A small masked image model, trained from scratch.
Model: 4.96M parameters, 40-pixel images, encoder norm layernorm, encoder activation gelu_tanh, encoder patch size [4, 4], encoder layers 12.
Data: 155796 training examples, 25.1 epochs.
Rows from block 5 of the encoder of a small masked image model, named by matrix and row number. Rows with one number belong to one neuron. Each number is 128 + 24 x the weight over its row's rms, rounded and kept within 0 to 255. All counts start at 0. Numbers have three digits each. After the name is the row's rms in percent of the matrix's.
Before each neuron's rows are labels from the 100 images, of 14848, where the neuron reaches its highest value: "top examples" is what is common among them; "place" is the part of the image that holds the peak. Only what is clearly more common there than usual is listed. The data: photos of plants, animals and fungi (iNaturalist).
# fc1: MLP up (encoder.blocks.5.mlp.fc1.weight, 640x160), inputs 0-79
# fc2: MLP down (encoder.blocks.5.mlp.fc2.weight, 160x640, transposed), outputs 0-79

top examples: order Passeriformes
place: centre
fc1.299 085:133153135108093108116152127131124152168148120128147109127103145119125087134113152112143152132147153122121116122120133155145169132114136165136129103108133109165150167157128127102136142146094105144100126090104141094071082136155102113140139091
fc2.299 056:101103150103141142132112118086120124149163099062150071161144137112142170136143115144132115100093113142120102131136118131161148123134158141185111153110136118134091132116135088136152176137147094173111115140127132133123123151133126129089113137

top examples: class Aves
place: centre
fc1.312 078:118156158119120140128172103158141142171160070136144102097132132124148122115153151152174139122142130122140099166152154159127170137153123182123117127094142110152141151139100132114165175132107110116120138092097161102090126105142096122142154116
fc2.312 065:122095164124133122123102117079123132159151086048152085150139145148133166115120138144154147109087105124125126124118114106182130120134160149171119175110129098130046116115153102113152154160135112153126131146099133135128146130119124129115089141

top examples: class Mammalia
place: top left
fc1.554 078:206150137130138115122133140140144159104088175119110136189121171132110144135135134150123157076144092096136109118124128132110139112134086109126133108156129092121123074123122149131099138141108114104159119116128078125175108140112116154133141134
fc2.554 085:145118125123077123072123110148130156138112151172121146114147179157093110123138142110135151147141169107166098133114112124136135141131101118090126118131127051110149133137124138089142127111066116120155142126086131144113140118133149118161102136

top examples: class Aves; order Passeriformes
place: centre
fc1.499 085:098152149129094113144166112134148142140149111128122088118082148104143116155119119111149132150163144095146134106144133151167138168156127179115135089112119117180139155148142132118164171155118094133097140105114152105071083132136102124152128122
fc2.499 074:104111161097145130135135129110110108134168101062142069146132143084139177141150109144122102098117111148116111118132146145145156124138153138175132134115151123155101142106113085151148166138145098161096106126143137122121107152142111131081126122

top examples: class Aves
place: centre
fc1.3 112:124158130070114095129152133136126117165187086109137085120127132096143128138128123135125113126165161124132122104142149144116127117132130152147137149092148146188126143120138091111156175143122111185093131098143122088115085116150110108138141097
fc2.3 094:121115116117151104120094130129129110057147136087125108167129117092118163129142116142118120098136124153117132138148138136142126081102161130181109109141144125122100119104179135175116130141130129167108064168125103153137127109084101141099170125

top examples: phylum Arthropoda; class Insecta
place: top left
fc1.15 125:177131103131157143139104147082118138120115147146153151162123142145127126116162079151131132092111105159121114088142108055099113075107121117137105130147114113078118113153110147146121126129115117132133131161127086129130117156102133113134142161
fc2.15 103:135137084106074118074101121148142137125123148180113138107147179157085113132110139112118163128148193096180102133117107156108138124127109138093117146117143105112129139111164127079144119129079144104140131135118157115122143121140154136178110124

top examples: phylum Arthropoda; class Insecta; order Lepidoptera; family: Nymphalidae
place: centre
fc1.464 114:137142113058117116126072161136085134108142131155116157149125153137138131141145120127082108161134148152119105095134141116106112095093122093126115124160155109100114157112131147136129095125124104182138113157145128112101114125103158140149163135
fc2.464 126:163145067136083109115063153141127118087105162193126155119142122132111150116129138075106140125139168151143131109119119113073114114117093085083126087153134130109153115128153181164097080118107158120131122140145128131158150117103131149120140133

top examples: phylum Arthropoda; class Insecta
place: centre
fc1.190 067:145180104087123079161116186112117102116155126101090133129077159106118157097139114140115132139100126125138140096137118127120077112103088109117130154115118126127127126110140119114106063146126107101126109132179118074133089152158125156123105132
fc2.190 078:152130111117144098109092127165136151126100165181116154119148135145102099108171107113136139165176142114164082127143142114118141110094106097100130092156146084096128121140138166134139105138104139122152122135103072142127136105121148141167147150

top examples: class Aves
place: centre
fc1.555 100:124147185104179156127139128118110144186150115083167125135110133132162114152143098174161127116123063132125128123120143101165152134157160149151064181137122122160106121134145138144139145141134113118107104117139139132128079151145111132121137118
fc2.555 062:135160104104109112137104140172120087107172132162116142098116113088170132146115096150107096142161175160147122122147121149084109099113141133138127104111126166133104158127153137143126126124166164136098125141177140114127098123116133136120169122

top examples: phylum Chordata; class Aves
place: centre
fc1.291 161:104130150094147147145152111111162145142146092071198102141127132123151120109156140144159121083117111114128144161129145158168159123163148172197101162114127133161110125119150129130141180132121114168106130120133144113088109130126100118132147107
fc2.291 187:137139123114141112128089157133103108087126151120125120175143110097131166082131119144093119089129118152123136120126113132101102078123123115188106142135148123134092111105151126143098089157137161129128131174151105114150112139089141141076147159

top examples: class Aves
place: centre
fc1.12 089:138170153109179145135137142101106166181186082063141128126111145146161127154139111164185136113128079137117124111137145129170151155127148146123081164125145131161107140149124126115138128139124116123095125118145138125123072144143078133096145105
fc2.12 053:136156104106097103137098138172115094108177127174112148088119119097165130147114095150115096158169180166156117115149128137085110105106133127114131102109125162125102158128163140138133128125150158146096129137170144120130107110121132132135161120

top examples: class Aves; phylum Chordata
place: centre
fc1.556 066:133122188095181156143145136102161136144139115068103079157150128107113102125108163162132144081146095100111141129154140139151151127169124130199102189135124124169140117134137138119119146153134133156111112112118118118115131134128119141084090118
fc2.556 048:150130128128111083099100127161122105091113152177132127151155137103086155100136161120095121120154160133177111121128125144102134090117105111122138110127149087119116110084159135122130109131101182124127135142134121141161144098120139143126139143

top examples: phylum Chordata; class Aves; order Accipitriformes
place: centre
fc1.86 080:098095168099157154121185122129125157162170100064116095136132141099122118146138142154129115107143096106145128141115150146160163151176151159159085149100135129137141129110119105133158136166105116157141146117108155101133117159167128124099144141
fc2.86 039:144137134108144093069115130150130121121131157129134116146150151143086159127116111142087154105168144115156097126116095113134118146153111100131089165112151054116092124122139116099135141146070157144143147130107114112156123132139146148135118135

top examples: phylum Arthropoda; class Insecta; order Lepidoptera
place: centre
fc1.143 100:170118112107140139105097159109049116109134132172127189139100120144122120168117097128130101161130136140107122089107127093093116121055112122149110156153127119096108145125154132138120117130152101170145115140114120136106111140091142155140149128
fc2.143 084:163137138109075120085075131140152119096145178149115101119159161137100147127143127095106137104129203114170097106135126126092138045123105112120154088135139104106149135099133142098148116136098139114132111152139118161121139135126153147152125134

top examples: phylum Chordata; class Aves
place: centre
fc1.211 083:104124192082168132144143131115131152134143124075146085143134134121144136166129132144101135082112117110114130154148125129194145163175148156179096157122127123138115104123128123122115150153098130171133131106122136125101117143129116091105112147
fc2.211 056:154139127102136080093114138158138108094140170136140111158147147069091169127142127134089127113158150131176091109118109138104130105132101112142130096120152065125119132109138122122132120137097175126121129133133114112150100122126158148106162139

top examples: class Aves; order Passeriformes
place: centre
fc1.396 074:146112152104157193110116108120190120151106152080126118174130141158138129093149115128163154077090091138108160143147113143153168125129141162163112136159103110141153107111127135132115127156108109090122103141129129122099112153105140152124134136
fc2.396 073:145137106120143110095117126155121128099098167180132142139142145111105124083126153149102134117135138114173112128101126144096136075117104117104106148117138093115115140108155128108124084135092168080150183155129097113138157111115159151152147155

top examples: class Aves
place: centre
fc1.576 130:151169127087119074130128127134180161127166119092185120118129145157142124156131098113145135114159132120146101150154101127155128153166144169168109095087124123135114149158130117114180180145123128161126105123118125100105084151122124106141136124
fc2.576 094:118167118147119111134148152145155119082134162136165132147133112074118150162143062118114101147117123166132121110140106136106141126127137118123129063105129135144132147120115108155117120141139150104096094128154104111148068130122141151093148146

top examples: phylum Arthropoda; class Insecta; order Lepidoptera
place: centre
fc1.443 100:138134119094100095105124135140105156152149109146124154099101182152117136123112131122170164153146120117144102116134139160127133146087108130103129128102143079146149139138164123107158113123104114086137119122112111097094094107139112163177133118
fc2.443 088:148120070134067117079088131114117122140112117170135170127139159171071164143104131123118156157102158128150126119092116125119126136110118122086120129136134057105112128118169145113128102129064142110130127141108141123127136111112150135165130132

top examples: class Aves
place: centre
fc1.105 115:129156144120132085139139111111213171153133114104203115150160141166138108146127104104158147113151129119129120149121118138175149131145150161137115112094108125123129145152131133106156153156110134160114110122099110112092081145114114093127148123
fc2.105 098:113163110133138105136126168134142114071121157121132132157128107064127151130127098123101127112117119171102138124125086135097113116131134113152095119116124148132130124129133117167097113134140144132118113140142102082145096144120147142085135138