python train.py --image_size=40 --color_jitter=0.1 --method="mae" --encoder_activation="gelu_tanh" --encoder_mlp_ratio=4 --encoder_qk_norm=true --encoder_patch_size=[4, 4] --max_steps=10200 --final_lr_fraction=0 --warmup_steps=2040
Rows from block 2 of the encoder of a small masked image model, named by matrix and row number. Rows with one number belong to one neuron. Each number is 128 + 24 x the weight over its row's rms, rounded and kept within 0 to 255. All counts start at 0. Numbers have three digits each. After the name is the row's rms in percent of the matrix's.
After each neuron's rows are labels from the 100 images, of 14848, where the neuron reaches its highest value: "responds to" is what is common among them. Only what is clearly more common there than usual is listed. The data: photos of plants, animals and fungi (iNaturalist). In brackets: how many of the 100.
# fc1: MLP up (encoder.blocks.2.mlp.fc1.weight, 640x160), inputs 0-79
# fc2: MLP down (encoder.blocks.2.mlp.fc2.weight, 160x640, transposed), outputs 0-79

fc1.625 085:147118175113153109101183110110161152146172133081116067130158144154126135136123166166131111102138101086160113122124104146192130149138139135166123186100172097125155150128084105116155128141100098129151156092138130129131138123181125150095094116
fc2.625 056:135122104129110115091134118190119132138127095093144129145139138092084124119123164125109165114137156127191067116114121144110147123139098108113094167077154077116124137110162091100131154143103091129136150121148132101136138123148127127156081134
responds to: phylum Chordata (93); class Aves (90); order Passeriformes (54)

fc1.243 110:124140158128117123135136131095115196176144121060127136162147151142100113125110175183130167125145090110146154162130120123182083165126120125117095123108127115133133108135122170091114106154102135089136130097136134102114100134119101143118142110
fc2.243 110:134104146126095147168128107120143146123137152147113122106109146131142134124139168135139057118117125132106165153167166121148135152146119146115166084166097126151171146155089163133133109087124095125138122116122165167096138131103110114111128112
responds to: phylum Chordata (92); class Aves (88)

fc1.87 069:117147138128129092119108151160064113121136137156129159136136139101144126132139134144124126152132135152140101113156114134100078085061126085114126112153101131132107105116154142112133117141117150137141131181179060115148094139135130178133156187
fc2.87 076:154144114131072088089087131169141139100122153159106151110134167128088125122132136113139165162168181126178095123109124150113124123099113119084111109116146074093137135133160151088134110142079140114136127131117119116131145086125137138179147134
responds to: class Insecta (68); phylum Arthropoda (68); order Lepidoptera (34)

fc1.150 088:151138127168115114094126144145096133122107147171149146109103176085118149068127152099170177143135131098144144101146132121114143100112089107112156124095113150127145146103108108106133157153099115127137162106144117129173125098129115128138073097
fc2.150 086:158126083141106105080096126128130141126106149138107161142144143171079162128083123128116173119144167109182114119103105103114108120123115106091112134142138071092114112120150132094131109146096172090160139137107105126138145117129140119172117147
responds to: phylum Tracheophyta (27); kingdom Plantae (27)

fc1.510 079:114132175135148132091137112089132123165114117116117122134156121148096128117145127119140178103096103131128095118042094150110164104138178120133132167093136121102101095137155077122140130133107139140120131113113125151177134114138156122140068140
fc2.510 067:127152145122092111125074144159122093081098165112101152126156135129104099115122180157115146114146179145112117119086120131116106103121128098080115137134132167112126098128149150121107097134108082122123149148151146149139155109123131135151093140
responds to: kingdom Plantae (39); phylum Tracheophyta (39); class Magnoliopsida (26)

fc1.52 096:149107138133150166126122072133142198159123154111123191165145101148135088131098118162127165110102075140133144161123108126135115156112125122134099162146123122114128133156138122134105110120170132086178100144119139145134131124113135093117108161
fc2.52 098:116143121154114177161125143144124099102094160153100145145132095091158080107140137115088119094095147142095168142149135146101110106138102117111067123154128162153160119104110151145100103116146085126107118149154143139155138111104106144095134124
responds to: phylum Tracheophyta (27); kingdom Plantae (27); class Magnoliopsida (25)

fc1.348 069:126109179119170101081163113126133143135102155128106119142134155168121129113134135107170150141124125122135092142110116125148159164098136161071123139123156092111145121142118139133108097139109141119122134085102160118154110126166079126097136105
fc2.348 082:145129128102147141103125124119133163140144147148093138118120159183118128153097123161141147131147115095138129136120117100149112159143140137122103151145115087124125128153103152094132118116102144123165139122088141155107141129122135133148123130
responds to: class Aves (85); order Passeriformes (52)

fc1.234 106:144108180143131094111136116137115104126096151113086120184135168103094144093107152113130163130150108095144133100106126154168125128115125133102142126130151116131168061103140120094127107136115149124130142116151115138181128105150083160097145112
fc2.234 140:163145099122106098086096140165141147123126145145094153145151146157084157147090115138108159134161165103179097119087090111111086127118108098109115146114145082082105108124156131085132112148112164111158161139119103111149149116133154135173116158
responds to: order Hymenoptera (25)

fc1.119 074:153135149125124119107155111124130164168170134105130103161141134167098118160128154138155114120142122093131112118143087132169119147122165148111121133101122087133180166132071103118167130153142121100134169102115144110115093141140102124066087096
fc2.119 100:153129117113118116082114129170128156129125141104132122138153145142089151143113130124110164100135153123195063119091077123126123170146100106114095153083145085099102130134157109086136146154097089144151159126108130101131130119142158141162103153
responds to: class Aves (86); order Passeriformes (59)

fc1.69 085:154122147144188119099128155099130127156116135117149124110138136160097138107096114100160207143144098104153108145132153136143140141117154148128111117128145104114137127107138160122186137156090140111120150118133113126148115122144071143135125117
fc2.69 080:133106140130133152106118089125132155139131143125130130121138141199109157129083144107159131109143135086117139153155123115159123147132139129113176127131094103111174124146133145109141107115095103135147145125126159144098154137133121100136074110
responds to: class Aves (90); order Passeriformes (64)

fc1.154 092:106135147090137140154118164140094110130142123155112142121117112140123128160165094163130092138125137137101135100126133109100119110105129088149117115151113162126122164157097135161103169110155072174123111130148081141117084126113151165138115139
fc2.154 113:153142095138111102087100134150149142104100158171103161112143147155097119143116122095116158157148166110179108119090099138098108135116098116104102140119153114089136135123125148081138092149095148123172157130107125115144149093138127144180151141
responds to: phylum Arthropoda (70); class Insecta (67)

fc1.295 119:125128129111142102109114135151068122127142129148104124151149127146102179143126142121137110169156122115137073083134108141137109127117114092117142156096143135101115171104131104113157117147134085153113144127161122121124112100148150117142118152
fc2.295 119:119141178111153135120136141134121155154145143145092121110116106177164126164131088148144138150145112122133094113134104086150089149143137117140134146093121147124097140142095131106137138138139113172146145125106112140095111148127142135150134128
responds to: class Insecta (69); phylum Arthropoda (69); order Lepidoptera (33)

fc1.325 105:115156111136131120122094134129119136120129123177079152117101088142121096138150129194149133119145127159101147168183154113119049127094147132125086120129101154124100162143131140170099148097128064170110113152137090138137123102105155113152129112
fc2.325 101:132108155144144128120128101095148147141122136139102101121148142192117121107110154118158140118124126094164140148144131117170112111128133149143164148116126129118122117107095125080161117142124134132172160125115118152119175114130106126164109131
responds to: order Lepidoptera (31)

fc1.542 135:121133121117104109138155108131169195132138108099151123164147144103119174158128141148096125099115106114195110127101116132144122121162100108133101125080158111147119130120132067079137130153093143142163135114143133104176119101145144108121156140
fc2.542 118:142117154130091138162165120109143160125112115158145112156153131106127131126131157144101125110131112114126124130129111173151132135162095150147098092129119110153151148169071143111134118107090137110160142117115149092111103125120145118111154152
responds to: class Aves (84)

fc1.231 099:125107154167157102104185134091165152105138128167116110131147154124128147122117146128145163151155114066138116100146144120159114106148125157134154135113127106133123145156056111122150149105100143132172158115107128125129166125138101084126084125
fc2.231 127:105094128136161143135151098089098091142143101097143089127105080102132151103125167113142119091111105117114158128151140132161153127152153149146156161101128147152120139089161098137151162121150117149111109105148170149126135142175100113103070097
responds to: class Aves (83); order Passeriformes (65)

fc1.446 094:150139110158114145086156131178098164136124154159153143119129177128118127110139132131153174144111140108125098117162134125129149078119119135086165134081138115136168161116107125095162142160111086088108168140175136107128133138155112163134070119
fc2.446 086:160120084141118125076127133118128140128098155130111167148145160160078157128094118127109179104134140108169119122098095112111122125129122108078069121139136068098124131132130130107121113145081156094154140135093131110140133138122137121168108138
responds to: class Insecta (68); phylum Arthropoda (68)

fc1.34 083:121152151103177160113129126148114130121131156114119136143092167162146126107094101174152189100150125120089155143181150103134096144081152131138080187133109122109128094096144155153136139147100098114126105140164125126158136160138136161075135114
fc2.34 084:156133158136125137084114108185153151118123157149116120105151184144095119091160144087145148116177163107167103152168140129116115126124101116123156103139147082115143120122107143104163126119091106123146140129132113152123157115128120140160108121
responds to: class Aves (84)

fc1.471 113:126160124138091113144094149171090125109096151169091154102107150102136089105163099133130115164140169158131128093183159133094133107093121071111130075139147160124153124132101158141112138131146094127109123137134066108106095101118118150160153127
fc2.471 095:137128108155101110104116116142153158130107160162098165102138140177098097125102138105153148142150156127172128137117101136139119139103106111089122125109123140082148130137109119083140111150113135119167141125109127136146157098131112131177108124
responds to: phylum Arthropoda (72); class Insecta (71); order Lepidoptera (39)

fc1.635 083:166126130126171120120128134131122142152128171115127142151140138170122187142074108154120164160146101114131129143141106104139118164162157159124124129122146114126138118103112122118120085158143134132136128123116161134122157139153082099094103129
fc2.635 127:112121122133155129162146141119109072115107133122156123128104094099143107095167106103133118129122092160097145137112139121112150170136139132132122105153120160150123122135121120175094152127158106130103096124151119114144110148121110127084140127
responds to: phylum Chordata (92); class Aves (91); order Passeriformes (55)

fc1.64 074:156148123146094173100163099110199138116125143132129109118178118115138138136130138138078142111131106119155116142125101137110125100171121165152134138112151112109104157135068131108124123133122124080131176123122155129134149144118131100133089120
fc2.64 092:107102123110160195141171106082115116167136109086163121121117125106149117102149166124150113087070081127106137147143147139126172131136149155143115159113091143148140146098123100151128157110154068113111135115152177121116129159143100117097112107
responds to: phylum Tracheophyta (36); kingdom Plantae (36)

fc1.403 077:121127112162143128140160085102185154138076149144124153102141124137138085132127109115121168142114123125121130165152127102118081114132146153112121104112099119097109144210094135139125106121123148142130131138066115147127121134106094103142118132
fc2.403 117:141104151117163148130137104084158152159129148139121140110136120177148102140101149152154134117119101098135146159125110117160128150140146163131113164104096162128135137142115139109160115121137106136172169111101152136113139113135109124150125120
responds to: kingdom Plantae (41); phylum Tracheophyta (41); class Magnoliopsida (36)

fc1.574 064:129141100168120154137116156155159097111171153172133144136139149123126169109132137097108120106112145117130140114139113152124126116164104146115143143096141105111129119119138085099102091122121181080157150132152129102144153137154148054154114137
fc2.574 094:100097159116169163154158093071128106163148100090164109134115108103153117094169159137165108103086083127100129141130146152147172107126166160152145152104093149152133141108135096151141159121160094112105111115158153117108118160148118100091120112
responds to: phylum Tracheophyta (29); kingdom Plantae (29)

fc1.466 095:161125159156121116114138132109150152160195099102093081133139126127121149129086127122106141114133112103140107084100093153160154141151112128131135165088147118124150170127088085106157118149095151125134161112124117105153119117163125137107095121
fc2.466 064:124123115114122100099122119169130142147146098079129123147137153111092132131120130152114144117166167127184070115121100131134132122124113097135121149079136119103114134111164078076142170160128083141132141129144115102151124137152146113162082133
responds to: order Passeriformes (58)

fc1.2 068:125133117183134148116123145132189155113119181171100092123176118139136184131143149128111126091124124147123111124147087099132120106120091109130127118079107132111099105101136116097138105130131139122142108147164092137133140153092153084132072138
fc2.2 071:133092142134161183108147096104159134185132120102159132098133148130133119092160160113193156128102094096136082139109117150155194134122156168118145151083075135125150139101144096099156148121148087083123140113134164124118138110141117115143118115
responds to: kingdom Plantae (36); phylum Tracheophyta (36); class Magnoliopsida (27)

fc1.297 072:143124084151122106102147170131121121132172107163134130128086114106098176091129111139118153136146140147166133092103153140095147091151118137173176164129144149131114127093087099126140113095146098125126155137140123117146133129140096102159057123
fc2.297 054:095088165133143151131138105093128115151099113088133109146135120138132159114123166149150150090096097088098116117115127140149173093126150130129152166121138149126124089095166103120124155154153108099122139130132143137138160131142121113110122127
responds to: order Lepidoptera (31)

fc1.314 098:129134109147122125135148116142116170143163096118181112085138095126135136137145114129116122137113093114150089104092071138162196145166107167117151109065136133157124170173112067119159152146128174099089139098125139075110086160143131131136117102
fc2.314 089:152132096161128096129110137106146098115094141122156156141136073111108127126150117091114160152126125144134115119073078137117146167123116114099109094120129137110122138154153123138117128145147153120128122128100115099143115112140165120135131138
responds to: kingdom Plantae (32); phylum Tracheophyta (32); class Magnoliopsida (26)

fc1.329 098:128154154068143141128144131161114130170146110133107112130136190141140102156101145123128112154153106110129108104135142174143148154123147146096109152112151088146144124155086111119129118143112099107116137095118150113124091108171078144087146109
fc2.329 059:125131078133069076130116132168103129082136118146095170135126142080082121139132121153103132170164170158162097116109133116083100137118102102104104099142127103087114139149157135138122131120085124145132134136117107125153133101117143104192124143
responds to: class Aves (85); order Passeriformes (53)

fc1.283 077:142154123132139165104123130130175134137149150115093111099156103152147135133096128154090146097104146116109147141182105160151103068135115165139145131081110134070123149144084127108132076137113152134149159166155130106100130137129152081136117135
fc2.283 091:127108118097190166110119115085152121159152105096183114129131145114145137088158149135155130085095108109118097138115124167134182073129149169180119185095102133132120135107180101115154152142147100120112130149147139109111126146134126125127129114
responds to: kingdom Plantae (37); phylum Tracheophyta (37); class Magnoliopsida (31)

fc1.567 094:150125167127117075119143137147147134113067136125127129154143142108101133129124136141118156118178140121137147142150120136133144134091122121104106098107132101125156090140162130135099110134111123138125124095108126109174129095134092179103160133
fc2.567 095:156147109129112087085120133155162154093123156144110139149134155161083154161096123147099149129168161097172113127103097103134110164136094112097115098134152065115129120158136143072128113134093166129167130112091102135137136111134149138155140140
responds to: order Passeriformes (56)

fc1.499 068:153136101159110113105161115151158150141126135151144096098110108127126144119124155128136139146131162110122112110152125135080142068135109135107148130087101121150133127114123085140121105120131145073120124133149134120108153141100128098148058107
fc2.499 070:133085131119168175091135086092135142181124094089164137123121154142124140104132175148180164112094110091138094136104129149151186100112149155149136146100082119123152142096176084102148148128132092081128145126142161133115147119134137108141111112
responds to: kingdom Plantae (39); phylum Tracheophyta (39); class Magnoliopsida (30)

fc1.199 078:158180137161107111118124161150125129125148119135128111091080142126102153084147109104137156140149159105128102103165155127117120078122124135106166136115145140125168121115104126099174153161127116115098133135160080117112096132138126118153061097
fc2.199 072:142113119164131082080111121115135120138092128106158142149143138148085167121104117153145177116152121111164112128091081132139116111117139111090102129100139090099113116134181118112127138155098167099122125135111109117136122110125157118166101129
responds to: class Insecta (61); phylum Arthropoda (61)

fc1.132 095:132147123173112116090146134151096158150099143136122122111122144102103140104138127096170164129136125105134088096148130130113137073089099128110155150103149132125141146097107101104139137150119109079112161113156088126170112109165096155135109123
fc2.132 095:142117120136127113085139120117139146140126150112094140137132161172088151138099130179136157104137130095169117119115106123154118109130140130104097136123131062107117127126121118089132123145079159094154151128098133133119133135124139113161112130
responds to: class Insecta (59)

fc1.166 100:149148168100128108116091145139069131134134138118072141137125188114089140134111125110154123166153134093154078099104132155153118118077143084111121141111165110109146114102138106126129124171093071122131132114149103127162105102172084141088152125
fc2.166 099:147130116135113093082102144158105124109115136155087139149144131140076164142104108139097159151176148142168097105097100117114086139122106091105115147121159062080106110132146135097125125139092153150147160132092086120146135095131146128170125160
responds to: phylum Arthropoda (61); class Insecta (60)

fc1.384 094:153118148128149173122143114129209141160091180093142138115146121163113099134120093131120121092111090140115101169116073104146110159162150120145096124133097138083126132174100131142114192107136153136143134123110090141131088136129146116119128128
fc2.384 095:145117076146112093078110125136134147125112114134137140140156142155071146123108139118122180128148159113220103144110093116116114156124101122110108158101136083094126130127154111088149132147097149126160151127111121115150154097134142131183097140
responds to: kingdom Plantae (33); phylum Tracheophyta (33); class Magnoliopsida (25)

fc1.152 080:116128122123136085125108161151128112086153116114131128150103164127119130076124150148140099116169173103120142125144172160099098085114122082170139157119163096159118094120165117104118118128115112103154113163153096134163153093146166128126127141
fc2.152 067:128118159162149107117104128121127124112121120133133107129136148120102143085157154128147166136139111116130135125101138159153139074107141140160155157145143077124141083126173146131127093132088197094132108137103093148136138112121141123137125142
responds to: phylum Arthropoda (80); class Insecta (79); order Hymenoptera (30)

fc1.125 111:128106179135119154124137131150130162163124127134085105144124135110137147098118181196112141124128134121121143128122142157157113130109109101136100168123149138164148128099101099126106121144107090072138140103175157144136156122137136175101134113
fc2.125 099:147146104120082143109121136153124145109126156144083152149134162128085133134124136151093136116130149112155127122116149132091103096137107123094072127162136074111130128097109154115105093121102147071151136147136152122120140130106117124156151138
responds to: class Aves (84); order Passeriformes (50)

fc1.75 122:098188110107126108102111153149119122119152146128049132109084161120113099132125111153122142137166166151131126119156145132112041081114132094157118138136135146099147118147121162156106092115111118126112120149154056131146157124107147136145140127
fc2.75 137:112118167102153163133123113117130081159157122103104085091130157139134139112115126127165128120130099115085156138132142152183151096122175163146185180126134139135124126110099114130140148139148102164111119135134146140115135152144082119102114099
responds to: phylum Arthropoda (76); class Insecta (75); order Lepidoptera (31)

fc1.532 099:095151140101122097146109143159089130121141092133113153110103137123150112120145119176169121146141158152092150103140148142133096104060118120118121124114157143140113128123149121147140147129157079138101115115166105114112115111145126184101129123
fc2.532 063:151145157158116130115114128144150148118113149163129113106151142147120106098179105056131123157140161149153122118153149127099145088108110117119173084143168114124137113134117129135157122128125167116134098133115105151138118141140127155159121131
responds to: class Insecta (66); phylum Arthropoda (66); order Lepidoptera (33)

fc1.548 099:141127138108072057146088162151081095096145109130119144173112141102132144153133133104121106144145162114130121079107148121123115111100129088106138118161145106136107107100216127126127116124139155149135104131138099134143111092123117128113173151
fc2.548 074:135131134136117059111079138147120163106129118138112147145118155137086118118165122134141157177169162144167101117119147112124102109091126100117125121147142072104142105161153143101136115126090160145143102134105082150137136093119147129169138147
responds to: class Insecta (67); phylum Arthropoda (67)

fc1.278 076:136129158166107118097180136127193160120122136124151096116185147140150098135150129139099119075151128115140105137129123161125160117145102132152081139087163116119147150145085104093160143176097167114130179111133085085095119157118155142143140116
fc2.278 078:129125076158114165086142136102145152141115126138139129133132124168105153120093165100100166094096131123153141149125091170124132134145118150127078186071107092105124139139144122105134131117109125147161165120080166089126149117144150125165104127
responds to: kingdom Plantae (31); phylum Tracheophyta (31); class Magnoliopsida (26)

fc1.318 092:141127133120151148111144107103158157146100113102117135129129140140108123118115151126143164120139099120154134137089105158145106141124161157103081162127125101129150127112106099102144124141088147094181145114110140107172141110163104140114146115
fc2.318 087:134111123114084165109149107177116120120105142166120137117141142149098119129109150135132136131118165134127147155178151112101119154142108139115109100159089094123178139118100172132116115079079067119137136131129167153102145113110093108143141115
responds to: class Aves (86); order Passeriformes (50)

fc1.418 081:160110140135158135123152123123151129106156135118096081128161167116103150141093123143114135113188123088144127096140124139169092118159125146166139154107142105124136151146083118095184109153084127139160142107108123126120142105161115081124096138
fc2.418 093:097108145130170144138161104102113095149146098079146086143119097094138133112127153134131115082124096122112135123140142135148156123139155143151141172104143147149127134102139088152139178134146098161106122120147153134134131146161098115092086110
responds to: phylum Chordata (93); class Aves (91); order Passeriformes (53)

fc1.249 073:142114178101199141090144141125106141140155155098105080142132184117120176132122137135110122076138123094118097105147114121154114117119130117160155169121134128116151120098105098091159146147124080151140149134111135119161160134138139127108076138
fc2.249 054:140118105127148106081112119162125112112114143128084129126140116144083121127113153138110158115173165109180079120092099129112131148129125112107098170118147107096121131123166129132124126128094117149146159126112132120148161095146125124139099134
responds to: class Aves (83); order Passeriformes (52)

fc1.40 088:133109192131174116098155110154150127137142171120106073149139149128111164102129129127151152104151107110129140122145129135166128138129120129116123145118141134118164092122125093116127112153105112114137148122173109154172139129133128148100128119
fc2.40 077:169121094125083101094103129161133135133111141147108148127153155165083145119115134121129163137162180115182095120103105129105127135121111111091120108120141072090123128114143133095139115142091157099143143134130129114134147105132128115175103147
responds to: class Aves (85); order Passeriformes (51)

fc1.454 098:153144134138162090129116141128123145112124134081142119134104160104098151095122155117141165106152113125110111082121088140175120110068129096103157145117116132131175084128122131093120108140104118106138137128180101125184098100146109143109095105
fc2.454 084:144139112133123089087092126133142154121121145168111126142151150185069149116101114133127146134156161114170107119110095117127101111118129101126159134126137084099110095152156123079143117144111181101158138140129092124129142122130155114186120157
responds to: class Aves (83); order Passeriformes (58)

fc1.580 073:114147163059141145109117108132148127104143160092085102171148139169120156158087161171083100107154101094129117155100084095163110156152138124162093159112155117132117137132105134113109127157097124140155122143118113137113125119159136087130126144
fc2.580 060:126138133112180180158159128129133105128124154123124132110119135109180076130160128139126120106118065123070147139121128144124153147143165160131075140143104160167134132145086149181103128096127119118114122120117153117124118139119108135070190113
responds to: class Aves (84)

fc1.590 094:138150143104113134135127157143118135130122183132137158109120125121143066145156114136121121114114158156114110113138112115101136127119128106096090108099097138121109191178096147135127150103136099127105123127130116114092058131110140156143116133
fc2.590 065:152130105147096105093108120125148143124107152146121148121157123174084136120102137087136163133132160125193101132117084126117127157111105109093120130087136134067133143123139109084147132154100125131152151127123134122159151108140128131172091127
responds to: class Insecta (62); phylum Arthropoda (62); order Lepidoptera (32)

fc1.551 096:123146131129137148118151111099189135132130191109128125128137134166144131172103119146128151114117120119121111184128076115160110166162147152134108140136114142091116143200100147114100109107130185150148115155121103123111128143104126080126133139
fc2.551 101:101116149087175164161152115081144143169172109087149099121114127133166112142150127163150092100094088126095138156161145124151150127146169160183137147115094176151137147135109112148138151111168097139113113124144156141097114172121122109095126105
responds to: kingdom Plantae (30); phylum Tracheophyta (30); class Magnoliopsida (26)

fc1.138 090:112130148099092091095120152154053096127115135143126134141149155128138149118140132094150166177136118099108114112154163143126141141110090127100114127122160107128147127076156129141105134137094087160096121140146126097137104106123096158121151134
fc2.138 056:151136139133146128088103139147113160114122160182100125138134129184112144134136090099123138152170144136152118125159132081103092110135102099142155107150157069115109107135101146094145122124102152136161129131109096166112118141116151143152123144
responds to: class Insecta (64); phylum Arthropoda (64); order Lepidoptera (31)

fc1.496 094:134123143100129137141130149172110150124088134170123140148102151116122108135172104121140130129128161158114100108157165106128106092076101078098098116136135126138146127141081150142115156126127106119139109102128101117121089135138130171123157163
fc2.496 096:149131101154087103096113118152149145108101162178108155104153140147090107126112139098124149153147165139187115127109102136106123152110101101074109111116145116082143140134132132101139105139104146115155148115107138122160150089138122141175118135
responds to: phylum Arthropoda (63); class Insecta (61); order Lepidoptera (39)